config.yaml
model: "encoder-decoder audio transcriber"
dataset: "short read English sentences (LibriTTS-R)"
train_examples: 26041
gain_aug_db: 10
noise_aug: 0.01
n_mels: 80
hop_length: 160
input: "log_mel"
spec_augment: false
win_length: 400
tokenizer: "word"
vocab_size: 5132
encoder_arch: "transformer"
encoder_norm: "layernorm"
encoder_norm_position: "pre"
encoder_activation: "gelu"
encoder_head_dim: 48
encoder_fused_qkv: false
encoder_bias: "all"
encoder_qk_norm: true
encoder_parallel_block: false
encoder_inner_norm: false
encoder_moe: "expert_choice"
encoder_num_experts: 16
encoder_moe_every: 1
encoder_expert_mlp_ratio: 1
encoder_experts_per_token: 2
encoder_shared_expert: true
encoder_subsampling: 4
encoder_layers: 10
encoder_width: 160
encoder_positions: "learned"
fusion: "cross_attention"
decoder_width: 128
decoder_layers: 6
decoder_norm: "layernorm"
decoder_norm_position: "post"
decoder_activation: "gelu"
decoder_mlp_ratio: 4
decoder_head_dim: 48
decoder_fused_qkv: false
decoder_bias: "all"
decoder_qk_norm: false
decoder_parallel_block: false
decoder_inner_norm: false
decoder_drop_path: 0.15
decoder_positions: "rope"
decoder_cross_attention_every: 1
decoder_tie_embeddings: false
residual_init: "none"
optimizer: "adamw"
lr: 0.0028
beta1: 0.95
beta2: 0.99
eps: 1e-08
gradient_noise: 0.3
steps: 9100
batch_size: 64
epochs: 22.4
lr_schedule: "linear"
final_lr_fraction: 0
warmup_steps: 450
weight_decay: 0.1
Rows from block 6 of the audio encoder of a small encoder-decoder audio transcriber, named by matrix and row number. Rows with one number within an expert belong to one neuron, the router's apart. Each number is 128 + 24 x the weight over its row's rms, rounded and kept within 0 to 255. All counts start at 0. Numbers have three digits each.
Before each expert's rows are labels from the 100 clips, of 14976, where the router gives the expert most weight on average: "responds to" is what is common among them. Only what is clearly more common there than usual is listed. The data: short read English sentences (LibriTTS-R). In brackets: how many of the 100.
# router: router (encoder.blocks.6.mlp.router.weight, 16x160), inputs 0-159
# up: expert up (encoder.blocks.6.mlp.up, 16x160x160), inputs 0-159
# down: expert down (encoder.blocks.6.mlp.down, 16x160x160, transposed), outputs 0-159

# expert 8
responds to: the word "the" (52)
router.8:141107126176114183132142110115116179116145123143143103130118132100138118107124172147099135146141117166134152111136133136123157104107139132116116127109153146131127090108120159114112071128118098164114142084122126114168128146143097123132101117136123083117150123122124147101175143154172124114113143131080124079129149134129104144149129111128116146119136145117174107146147172138152117167147095100101072144106111151119124103175200131102131151151151126109088159132180123103141177111161159
up.8:098143163160125137135115105107085116072103142145137138147127157109106167113146165098143131144120138129096170109097142111118092065158137138137115129093080119124127120149114155093137157136079129145080121126149146131136129125148140122156168131101104097098114130071104144084122128116123077105118122151134117129137142115137084153167109117121102160161142120124160143146116118124144164119082125133097105089100109134107142163097095105099121135144133169087106130104131123120134099068141141
down.8:133142127152144134121129139130108169154139134073122146116095122115123148117161148135165139114113114159149177144104126116139123131141148151157142071137112110164092154116142121110157166141112098142130144111140083113177105193106067124104075123131093117130104089131113141116162111107150163135110137123136140127161119125127150068107122145149126125061141132098138131136125133180172126168097121162133139101144172111136120139157113111104084122135149109115123103164123149150125119123098095
up.9:172114138096125119059117107169103108136166106141128115092111100105138190111119147125132134121121097127117125089133157098135126111161089150136139151122136143113127162124139103134119157125144119095077110089100144083137104140110142141132145147127101121155115175104144133119132127154144128170131109112160098089136112120133120140139140189077134128127146138109136090142111098070096138110129137139124143137149117154152126123117142113109160123136099153117186122147115146141138147052082092
down.9:086172154129130133133152119138133169146130099122135160155127135111086132135162158120156129162123117133139132157114133126120142180114141104110092106137130131175100114130148173149129080123166149166133159157113129133112135097111120101147107124149165133069125134147095133170122114089127119123129112111189129119112137130121124142111159104164120151157126144106151155128139098134108155112172135135141149130113130120081133119150180116093148143127100131190113141069110150153114172150071155
up.10:140114152072123123145130173111134106132131091144113167145069140149152121130125128148115113135115131115149110165083134106097117161127175161134119134141133139134125098126105122118115118071099177121122102118131096084116083132143127145141125126122116089155121132153104167132101147130145097127104115077129113127135120150167116126080122144117135145078100118089116100143118137097136133158078120154137173076144140111109146095115127122155086118059134095167169142120121118117165151123122115
down.10:093178175132130184152158122113142117135122086129126139109109118106161141127167134141122128111168095131135136142154111107141157138168118181105106093173086118143153132153145107165151169110114141152165180145132150134122131119132140145109140164095107169146139149093128130101154109175175144127107124154163166110115121158128116142123151135136096152094154158113164164138116107100143125130121099142145143092152144165120153104130114111107124126090116151166142148096110136130127081088132150
up.11:137141109136115153101117126082128114102097129071138151130133135179152132123108146142092135144126094184117150117147131171152125135181128114135104102116135107132119118127148140136113108163164103142136147179137159121113067124160151118132131139089163125122115133141123106092137132111126169177136137120117122108121154144157100159140099128149110100113101151134167104095146169105098084128155128174094109126094112116132163125109122118098155160170128114114133141118144149124066170176162129
down.11:122095171132182135155118098131139150117113195119130132126135126129176110165102089123151142102127108122154127115168137134132126124148106105142103112089119153154141134111144096108112142171156176138128125160121165127132117110120119167112133143135120101097121114129173177114132142076169138123128149118099110130115098138152173122159099098171152146114119083114146154172109167142132126171140108077124156084138116131107134104130194143117152130118118111178115146144140119151141142119151152
up.12:105155142115082126114140139106115137110130114108122133150142136127090130115104144150132100131108117129109141119161119160124146150168140172131160157166072096105136104145113102150111087152135102097093081121121109148102104139123111179118156128081097121148143113105108150150140110138124098111095117083117170143115134146112117125095142117135062120132164138165142150093136121129149158107124094159109101100146156123138137125185091124151151128155056100108122098125162147140095159131116147
down.12:125107143097098128104124135109143099097137148151129138126165135126129137116123167107090142102176162131113106152121121121126130126117096124162142123141131164141157136119107125105114090162171140119082136154115072152100193082135128109142137133117134143115142126127133112121136161115151132103144062110109127149122143192128157141110109124106126145120155095143107119090158136154144104146190113167154159165100082127115172188110100129127124124127160147144162138110118174143130146111105098
up.13:145114120136166133086125121132114149123123113121120104129148069108155101175109159133090118130173117176085117124144156150118144117100107137120159109112139133116121145138089091144121129113078098145148104120143111115111122133128115153116107142166132139099129121095218140124116127126133084164147127124132120091174143109139112124156137118130120164129133161111163112087127144126105136144111127110154126138108160117118129183117113198167148140154109152144132140129162114126133086164107197
down.13:101107095162107150116135117143116134130141114115146151112147098149135169180144139088117175152170113107152125139134150149124114124157099123084089142156153107149115130148121139101185141118123145104131123145143137123141142186142135119148135190117103145075120137127133123127176135126137108121105099110132128113171146132101104153135106106132134110106112127140108078157115104197086104134143137154068137126099110119142168184137123181097120136155137117142136092144126121110157086130143121
up.14:114125089125105140127149114088144175091140119118106144169122148097163105115135162177138104112115131095124159094108101171142110110135130075128155094144133145158124125114085143110104135143134154134117182128096134134104154148133170141104146154115139094134115117155124125135105156119134148107114146122151094115151113093096114140164114108098157140152119138141127158139136163143101158155106088136112119152181135182152088110142144112103091146172134124105080114167127126127097173127145172
down.14:134105153153138152081142115149129118114172115070173157113135142133124116095108113106077100137114167094108120183145131109145151143137143174157068116130147157124130111136128162150119142134123144120130128139115164120125158152135118136168150131133117145097170139117132089153146150112188130146129144123120094181168139132134121115124105170119105126100091127109159120111125141148083123127128114160144172159131097104098123127133092123135113085167112120097161103089158117113136103144102088

# expert 6
responds to: the word "he" (36); the word "you" (34)
router.6:107091115124141185146160124091154137111078143113078155162132123113146130101125107107147097106152127121151098118144135093173119138070139121129122082104132132143138112117168124123149145165137148105105134050136114158138134117183132125131145129140069116110138141144117127122139139112148118146101137140159107128156136131119093131098139161131154105153109118104092139143138156068139124137129139120142098137150109088105158085129091121143096144118131162128153126102153182115169151088138149
up.8:139135090106151166098109113147154132152093102133087107131137109120158083157108115133110123132101121099077135157124108127182122161108120113161159146132127155141139091123135116130172143102097154163116138093163109097132133094104189146134179081101138132116075151110168132115152141134158126125153180145166108150122128114145121132139200151108144159130104102136115137101128143132115102075137131159162129126107155151130104116109136100117109152138117140151106138092096103135121120122140140
down.8:122112136128128080073123145150099110138136120147138086120119082118161116161092121140102095133161087157138135141102080110119115128122116108111113146089117122165121136087116161138141137093124104088141131133125138075140125147127144078160158163112145099126124138144105118106143153129106107110110064139102109127142160130066176127135147153137154123119133137163151154136155138148113120165112163119095091132126135130115159174082121139139132154148115113124161090078128164134145098121151163
up.9:155133132156144109126143121122143086106118165134169152187139087148169110149127149132162165145132103117121127119140128165135111142123134140181139088110129113125163119125076134160146152098166133137141123098158100136101133160111149119131163126146176112189126123131116148146087108106137085118155106137126108113108140144105169129123129154138172127161105102105123164137129109142078107109136104073163151119126156125169131127108127192151113135101095129111145144137166131099112094133135095
down.9:148117127116100137143148162128139126131147116104135153116121088110137121163173140117150125141157119160145128119153129164113123127118123137156116076105120137138119115101086137127156118096123125090125107115136167133193151114129156138096143105122088121093117154118120116133118138113089143140155148082142121145094109077108092111101150144121130113115101173115138137138110165079124167138113099072106156117174137115144147165128094077148107127116095135126081204158122153162115102101125129
up.10:129103159117116146090157141101129085066117101135117137138149177129179122120114117073112140128140110129122163121154128115104132148098098095104160147125066153125103179145110103078131158169118134103103121140132159106134068131163156132110119174152105126126126083154096173149125089092101138133144111119085131149123166111118128095141105147113116110133133134113169171135141140144117128117181113135088114140135160122130131138128117112128160125118147129103111124143089088138128105150119128
down.10:096089136128119144112104155144128100127141107142135103119091150143162153146093123145122090114104163116114118141136115137123115125079096136120153177089124089161085137144119118135107104077099102114095119088097170097126098102127145123147122158118136149124155128115121117111154150138142122153147129150158102141143131111132121136120098116165113129079085162124110148107172189108120130133134176123127129099128122104108165167145158153128139133100141169094149174131094141092121164166129072
up.11:117119142094140096117132153092156152106120114170117093108162121176102138114122125151138137156143116144121143099106095146120175093129173132159110143106106118131172145149155122151172100137129080110145095100122099118169139109094135131106128150133137104123141127111119123092120117166126134166118076113086104102121127195160108150111159116153133124132187167106138140115100130141172114129156154132123124103168137146137111122109087087179136124103165145131145098094098115140142110129144113
down.11:151161110127118130146116115131146113130031119071128105124120119123098130111119151114130153132151107169106116137166117155157091110154154155163141135130121103160151134162128119078146172127135129112154116138138105145125108152121115132138108100137108182087140147119078112126109119162102121151108084110158126156110135127093155129146172123123093148136098137154112112114156121122090155146157123153124104138145110124099148163166098132183103141124141080088145126164115103131109113109097109
up.12:120121102107130086115162151136173140150115134166147121153107120093153132147154093162095124118143125161109159189143107130142126120130137088123145100116141130160142139120066147134134107164110145134131155142151136135124118144143130135133150159144094157147152129130138156146113147102139166108127073136107159074146168142090126116135153143149163128124108122101113100053150119100146140089118151170142153144099089112154144120139115147174147118159123127126083098110135100146157120102109179
down.12:113178144185112120138120116095126154119157121109138123124135086087124084109129137130122103109084077097131108149133089120156136088194135116107141111173130136143125108141114126081127138128128151109119071073122122136126110141153170131169097146143122106123100107133136137125137130106158145101145134085131129166149146130102081121138146077131160146096129128139138132167147129118120096150166125095127157131105093100141129131142162177099131101095151146121158095151126154120137116088099114
up.13:183157135103160127114114151138128098154111146122105124157118147115096134120081108114150129141138152109139141126078117137113152141094154156143158104136152149130122126144106161148162124158136167117103136137131122102143144152128122095141147128116131163124122129152139139151162147075094108147150146127098120114166129130098073144151120093147119122153135188110096123148156082089169177146127110101116136148086104084106141086109111104126107093137205093092132118140145138153114112098133140
down.13:153154091125124142118098147120113103116106114157123124086161140149137099143139103092132152115140151141139117119108117102133142108149119106135129112113139127093080126117125119155105086120136149138127132146106103148154085063091115136101138093114167144145158120097131195152128100171110164160127136123107138108138149138152138141172130117156158110094080123147163120131102117149095144138137139162111110162171097109153092110145132139149123144120164152162143180112117107128078071085156131
up.14:171157181129125107157060109131120153146153098112145081124117130142086126081133130178124107137117094144112166157066097095106128113164129124151088141128143135158127153136093159130107108144172126091128119086127147127118128144150122127146137150120145136104102122133134065133147108161120114143141123136136114108119114139170156138136112139133116144142156172106164139089089115126128089142137111157109132076148131158161152114122129100120082137160093119110143121138111128135113109182129155
down.14:097124140126093124121077106179113132153144168116131100134102118102099156153097125129144136159116135118103123190128115119176154118130113122138126139149124141130122123126122184115168097128156099133114115142135154137145142105071157173137109127151127100095145146115133128159140152107130093110172129107124149110125175113117129088145171110166148135156119121146067147114103174115120105106097143095121146126115139130132102184121155128124064149126134090115074124125159100151103156120128116

# expert 0
responds to: the word "you" (35)
router.0:143143146151094122137092135122118149123130140151114113110090110121161145157095154155127135080125096117158131124154104164159118091071107127123128106155112148099126117110103140113164081092068145079145164095181100143138145142166118143134120119145163137143169119160142135145161144151143064114144125137163120136106139132073117113142143153141135091131150181108130116105153110098151094144109143111148132152102130155158147082137123129105119110143125157157094151129138110133126088133104115
up.3:169140185151121117125102180096144123130139131105169128133117130096097146089120131122077108173140135131171140128108151100151140117136124138096110115151111125111121124121096097148118138113123089089109181096140091122144179111141177090153111119152172130104163134118142116128125138079103115136140139135134104093175143118145158146095154086134167114173121135127142125127116066135083110171115112161131125125108127110122139125152119127129160127095073122121119146122125160121125123079140139
down.3:081131133156152112133159111122146135122137150100085114100141133120155125139147127088179120094131168110094119132168115121128120142174184123100111117097129146134082132094175107111138141132110128129116153117092076115174109142110153101090153112151116098147142136138116098097149105113119148096115121154140165162106113129148095095106119161133122154141093129104144135102129181139130124146071121120126141168110119136144118131087114127100156160132168106108098123174087115105156154100106103
up.4:134099175117156113140144118117054163107124154146112175080100137128106112101114107132139146093125146133120151140106181132145134139158146109112164124158173146110135134114160122096109119153070142102172146137181111126153147133110105106130119138092083113103119144114118145127146145090157119127193116135121132094086148157111159177153133134133112090107121122120106153120088136121133094142140158094120096117105142132152130115140102109144126103130180107123136125112147111157110168117145105
down.4:084131111108114121076118111147138124134119146161139111081147121135094140135154130112118129124151148088104151102142169111133125187131095134139120109104125127118120127090120131100081119150106113156111142101142179134128149062158133100126137143146159085141142117115161113134092171157135118117146149147125106160132119114177121149123144131176083102114154119146115114123163163121136113115140120117141146129119158167129144110157064152129143110124137111187156140152116117170119136155058153
up.5:132116164173109114129132111156108112091161140110123139115149137142142108152142082136158147166161116165086104081141135125124151145142108112111108111115105133138113110102119160124106133101133106121120157149128113140169106130062066104115103129130074155125116105113145158111115105128118113136136155143115134133138132128116079153149136142115113155146149115113143127113113128134126124144147170101096140153171103102144134110128103084128186096168133120040135115186137123109169161105135115
down.5:150118099079091123152149108152126175117125137136118093120140127148106115109124119126115109136098157098152140118123134164161149128096166140127119071117109100152128145114108152125069139103127164150128156120130144159105130055146180121135114136115089141147107131138123117129127142154179138122143162109115145133133118082100142104158147113170140110122170127126155126098126139114183127089096114144148090144125082131169158118189149127125124125125142130145143197107138112140115118119101093
up.6:112109089097113112086161146116137085132151084123164117129151113085101106105086147163118118127141102122147122145132106112113130145140157144140139115110138146182121152114141194192152132121077144138168124078133125140121075133123137120161130148154131141093109113117136157109163152154132123124114124140078179174111117137152158106155126110138101137153130155167109123096131137133123146108153143132163104147148152092102137166141119154092128104121146143139164124117111121166140105117099170
down.6:110121081133140150069098116114097137141116135160176132113129144096144130113130119161134126104150133113111132119165143109149107117163150124129139159173127116106160051131153068108131116068169147103115096119093135164124178079119178134148153147125150175122114142087167126109100113136138080120115120119101143126120118112140108125112134114111139110132139132157145124143129122158120091083142123127146146115148140127131159163159191099118161115132100138140175148124131123118132122135097135
up.7:126099116142117134142090103059165119134135131121154198100108117118110198085145115164177097137144150108165122171141117092155140108132143139127173107131148111137149127152097154124116121128134129116165134137138123108150099086132165136147089131143135126103102131120130176133118141104109082115118153153117138125081095131159130138152164103108129167110124174110118131135140139156146124145154128093083126120110107139095144136132098120146130094130140095076161147096103112098120149128155118
down.7:131135159111143154107101140119112094085125154115150156136086128116146107125127125175138116132112110130146104148137084166114122147102130134130096137129111135124074109098134098174120096129114135127125148157074109095106106124129066096097147114143153174108113143078127124153118113129138102128144130091162099117116150151081088143175130138141141138117114172126095102117122202088123142173160111116158118161110155151132126158153116121133099135110107115096153105134087164142123127102135130
up.8:126130138105146101157126110122174129126119108151113138147142107110112151102157113149159147101130172086130124117121131121134136129123090126108120085139107157180139147100107115147124190108106120132111119130144113121104120110127132170112125155147134155089098152160095126141126146129133137095146132133113154174132127160078134136140123089164089126125158117075111096154127154142118156108125164161071138116098153098143130164144162100140144124154129190125105181096094144155149126193141124
down.8:084123162141101145126177163130122101132163114099110161111142146133068116129098146084138130080148145170136125161095171152098089116113119122126161108136157074162108131097100158084126160153135131156113090150122119158129106143128147128151106113127133145131082111124121142122128116103134137109118106132111122099112146112168099173123086106132148118131122124113137130124112126103150123172164121103075085111142102113089123152100151101103140101148142161132145111134108119092118147154116185
up.9:120124137135118143120152105117123126153105129165126144116099150109144084138144108157142149133079130145133147125185134116134110150122166133120106144115136141104124115127119145121105122135098107151125112131086091149101146127182112120147155144131111159139097103125128183142054141088183079117118123149111123138104144159137113134147139146157169149196062125117128132095155112135090105149132132103151132140129111094112142118139131156114118143105078164118169141172127134162189103122114131
down.9:134145110190142151151116112157163125159142143127168135122129078124089091120110108099171157138123116156143099126110122115096194114101144107139175102136120144126164097152153142136125082132130190117094130108104124121109060118109116124131122144162176138136159137142132110113146174098106120121101124108127107141136121103137127085066090152125132136143157134104143150170126120151115117159103135113088134089155103157114173098131110129131161125110115120132123120130143105141125113149162122

# expert 7
responds to: the word "he" (37)
router.7:127146086071144137153139124160092151122148114118092131119133140136098187125127157161151117109113107134135150108141106115110164109141125101139142084097124144132156125149110144098143091076107123111087185147121103120111146171125157127170109144137109135147109150102148093116186145122139099115132150131148137097118153133122147119107146091079148115143144120149109165075128121106125139091115141160150129126147162136137164128137124068135127099119121165129121113086137139179157139104171160
up.3:157096131124112152159120121134161143105136152124126167093146131143132131119107085120125166127102127143079126120126146114089122122131180122092115124153116127118150154124169075117154140105132121120119174129148112145102126128123121170137131132155142137144137159116149136102178096144145121143155117130070145148102084133110139082131141134096092174193116148100124100124087144096140123123102159156146120135107139188103081166146155098145094140151096152140125119134137155107087169118117104
down.3:121114122128079090175098111137122147095121138127166105137114115146097119129105127150163103115125120075140173107127076129132133154145137110096167104161098131100148124100085084148147151136150132145136110151124140173154088097093127084141140141124137113168123158118112142128136156174129121105097126171162079098139165115132112104138154119133132155122167153136140151109114133139104116098113126124133112157142147118142141118174129158117092124146129160116182160091077119121091120103154103
up.4:074099159137121137149135121125129122146131138158134138116138196108139102121093113098124123140145112134127131126111132178114159082115148120120113141095125119108134087137130117146142118178114135083146191104124132111138107101100128129106145139096143112146096120117149048127132091111130127141122154107086128172118119104128168108084159120114104133134150111106146085137107080150128119146163079174118098090110120099125116147082153171128149106132167145163134114137128145122088114142125109
down.4:159116135076112106140093124102118133134186121180131116174123123116128067136117101073093153143144153184114135133071090150117124142130135144143130175117051148110092150123110108131132140076149087126126168126099138121166143175117128125141101118140132113112131092131135105076098116159147121109164138135132166180139126126110108135094105135131112121126108118126139111102142115122159109130122132133133117115149095117157176096121117135120156173104117124126129119169130135136125132134118153
up.5:111099106133146130125106078125145133149115129131125121107118160155169124142135121137132141096152113104101150102119157147114110149167101143091126089099124112140127082109113151142144114123109091140118111118177163144135151124122116120056170114174111129173127131134066134107151143133115118164072128136152118188142112125160124153162142116145181131138111123158168092129095062174130150120082145147135118126138168150122129140139139116158157138120114135151115128135133109125136124147142074
down.5:171151088154149086098122161133096152160141109129117114126148148190129114111150115141146139173128154177151124090136100125137138139130128135126138123151085147128154136090136077113125151118138140125139137103136144146106148147097142145098093142144107152126098136150143138106167126091080172121136116051136137147120138133164118139107099133122156106132092174078171110176118134175112121132146153101139144103077143136123137146126132114131109119145123172120130079150125134083127130115109102
up.6:083134114125089137128173127120173152090140114182090196108095128103116087100137129129156112139131139143108170082114120124099148080166122123163136127111117125127141142136106133094137101103095152176112156121131134134087092120136141124146073128139161085091105109103117134142099129106136111115091091138127124122122109091112078138123147126103133124150089159107169129124100120131147125114126126106165118138125095153116127106134113097134121113109134117169104092113119132073144140117139180
down.6:170141126057101129123156102065145116147146131100153137135097117123116085077160143198054112105099120150127090091153116136191148128132107123104155112119124139123142157118136127147107084108190105089119111095135097137110106144092085086143121090162157141123132132130126131126157130122147171134135114116160160148122113125127107105131143139136136104120120112109141129126119122140141133092125096134162136118171120134096145102090124128112123125154119104100146117135123122124159130106129102
up.7:128136146139133153124128095117114088116108097085094120133114160094111143120097112172134137100128102111072097140150165129106104176154117072169143141102142148129081110144131097124201156160126130151116132148144150116107168106140130113102138064151108138134122103090109106111132137118103056085148138114115114124126115123179132178102137116127138144127122116137121129123143166139157117136076121145097117139134103127136107121114171140113093129102158161136148156152135128104129136118143103
down.7:107126125146140128130179109110142164178125150106148106184101134123084098101098109107138157132102142131134076146083169140163144130102115107128126127158146137099136104112148129093191149084121153150106127158114161109143141159179140114138172152143082113158154132115114139143159118071135121137128132122105105134148146132158170111105137081122139132113144111119102136177111145115113136144170135135125121135107135136154116118155118136121134121111190157105101132149138156124121169145161169
up.8:130106135166185130129090098130121143114174099113080187180138181110110107147161083101155106138149143133110175123101118163135124123110111132113072090161135104119085119104090113103111102140124097106131120126145102118154139131134104104121067122135152097155127098113170108131142140119149143167109125128167143093159135139116121121154132133110135137158134119155134115136148148134123146153111149136101121125169132130139162141168169105120129125114102143148108123078092119115110155157168126
down.8:106139120142151113157098149105112129108120116129173154097159140137107114102122161149139088138110147126134123122122161083108166120111122160111066162122125112107139123096154137120123153097152167131118132207158145149097129140182105155114122158098139056140124143131132109141088137162108127146120120181125127097115105112143144164147144163126156120081115138112101143110129138096135116166155110127144125140154118084097117097143127105151132165087139128100135162150105132096128136156156101
up.9:133137120112193135113092161132099126105162122145109126129177147117125096125112146098151146090134161145103147091167113145128126130132142124092116087139116111168134170098147143122172137128107128127141149144133108142156155147140181123142132098139126155155146137132139128105136169102150120189095128142143163118142182115114144135140120135119140150104100166158109106089121095113101102149140147139148150127086119154126102129157092211109136094123143131105168136102107090144164106137120149
down.9:136139132181104117097151101114114110137147105105128129110099144111159176149155136146134147108121183136102206126089127113149192126134124118148137134091149146114135129115093125139114086139121111114142134122099123190128077125120128190166151126152105122091103120150149135108146154141125150138177124108112125090092101115138141150126144117110089114120099100126131101111087142112136109099100113150128134113114151173149102113121112157102146148141122137122132087139124117205141125137154120

# expert 4
responds to: the word "you" (38)
router.4:161124119117122115138189107125126110101149086114149136142106095132159094157135171125103140121153110146150144109092160118134165124145105125158149117123098137103141188152106163121104134136091141105119117168136121147107130142111154067126149147137138113173138111101112112143136137138111170135095152160163124144108114110120162151149121141128107118096128143125139128089099066134150134125136115167122144157169132170133171127058096077132110117121103148119108128097126098141099110138152081
up.3:162108131170150134116126138135127135126103097131121135151147101148175147100119105135083183109134160120133096163140150148130135145096132128128124122145097079130127124131161107112140125160180125127091114159144137135116154148120157110151071155089131127153102125108103137148124126142173120138091159086132165105126094092093127112121066121152132118136118142110083111104130150134135081112127072116177118122165073159155150145130101119118128118106179089126104115079131133126125121125122111
down.3:141162103126082134143139131102120154115131131173113141122124079156097090109130133122081171137124113131165094134143164169135148117154131151107130114087139127138082117119113140124119138129128127096074141153128127125124118086174144100092166124157107121126148125127114115103121111118123113096140184182147073140137127098111173134138107121113107131084165135125120151126121107098174129180116131164131152126132111107130112168135085163124134090140141148111172091154145139095086096123126139
up.4:130119122090105122130120137142170134158114122099148129113152103119122112124166089088110106108159157133119109153140122145127124151156114127130115142118090123094149152119107122148085106172159113122127091141157128151117181144119154156116115157107077097115179125118095108075109118132141132162136095131154106164167069136139123064104120132102096113120149137099083168135127110119129088093154117104117160137095097090162142122103164136119143175139148138134146120149142131137096106130157156
down.4:123146150140180135149138144134139148109113112153093111158156109102136097121171167090171112079084149126164120143133113143107126144115135114149092141132121157086102120128103161126137118149167130124119150113164107134146097073131120120119110141111185104106117154164108122066130084110128111120132114142127135125105108134093158155133121161128117104183148125126118098143134061150125123091147132132123101126092064108113149142165119140134172136125130103134119112093143128149103149104150161
up.5:136158098124171127086150178095123100124127128133137173096106117128161134112157115169119149127143139191117120127106104113102123141097161131099124168143133171162122138165101113135108139131104113133154144106087125123115079136108123108134138110126145156103177120096147176130106141175127154095120114165140106142156118167133160067151140117098146153162107113141143125157128157106132132131091104126114123178093150142086142133113124145132111126176145120159133103130132149123178158133126098
down.5:107119136116133130095127128100121146108152130126129089135161089168126140107134160121134148145150142097121159121131098139126136134118124086095143141105142072110128166130147080140115135162154135130098138120081160157154122151148122079114123069114101106137097089173125147101131141155117180113110146108137137142147121125104149151127171138120164130139081100115150192115083162130144151161151147189159145155131118143151137141141124149085093142134177122091142117099125110165122120131121131
up.6:137177084142081118110125131150146113082100130162143136155135122171121141124151102152132117147117094137103143090166162148127147153155151133095087138117118140120108128120110112118122123133105132141119165089169130182135113101127102173133098113127129116109140106127183122082146110155140135149120112145120145134133146147115113106161103105117170101149111112154120125077159132130082145116104135144088100154115131124134120107171121132140144137157136192142116086171121081112135107140182171
down.6:160142128118110157109150144091141130158139101136143125146112133141137170135146084126123128107151112096099121115127112126151110106136144109144145107113129099119146087143122105175096057137130111113101181123112130109102121134120140143103132125157126120124110132138162125117142141118114142085131157113124132126112131088134150129131133136144121136096096122125138150175141121052121133144135149089087135130128123108154171151159145131042122115102159069135092115178122116202156162134156111
up.7:132142117125141071133137143141161145080101111134128110142138110156130086158116105136124138153146151149125111090142155112174122151125158125147127129126091116109140119130141129154106168139136078150117119082127112129139099191141113138110177084175116126135123136105192142159128187136103104190151133115133114137088093087107117135115124145142161131133132098121093081119102108097088144096138132132113128114184106104108124103130160140126139168133100117117141159133118172131156130123118128
down.7:105127121152154149155160124133138121156112142132142109107146178124073128094143124146124114125093142108074138108130113151135163149121193119131112167168141109168128126112114115161128122142111105161110142087152127130125127126142133111119152098141124128145161094139130159138127115127161134121141145159122129149103088155142112111169141112147148205124112150132143130126149090141171151132123109120150139114135172099131079087081149151108145155157147085142132105127168067160084131130090128
up.8:127169105136098176137060082118097114112142154170182133119158164142153143130103145141131154132145084125140126102121112104121105119147119110157118161122163113108134120173147155141130124138102158150152139086104127115134095151142159138187134138160136112175146140137133143138097119126136114112190157132125115113144111118152126168144150084135115145120118142089157135122107157115117165076144136111161124119137112126125148153124106189117125096074141106128115130171144149153152093122139140
down.8:147106134154140110125130155179133108085126122134114097134120147093094148124104111169088107098165152132134096137130099124155109105106141170113150150121175161137136141148125085098159120156132110098148132146128127132130125127103115137162086109124105171145104112151134137107127092133116147144144106126094108196142127111127109098113116129113139115159166152147107136107105060156101116099104183142134126155117132188137189141144113163113158120145096123147089116138130146088125112128171131
up.9:114106140084131172119143100147118091101095161106164141106163114197106155158133111100113138113108120128153135160109130158135111120110120113166110155134145129141123170113110136144121111112118121159113155091157174115133106142135144107137114085126106124115162130111125137125116096138137121109163089098140132101100131161129125112151124123124121151153105090140178175172141094152136117152171130118142147091101154103108121174081114089140108148122140124148172146083157110109081130114118175
down.9:077140153112107137142119139126120145125158145080169162092143152114087098186094131113158151104113122138156121121128119101119086146154133165114144170092126131112169111122053114163095109114136127072134100138098134111088096114122139093119158141166139122111133160098143182131124137150108131116082130137109115134141104114119092112162100140160133121116155109128121099114158144141115080106118171129112098133158162107132151152119121144152129153185138097133138159124126136120119146138146116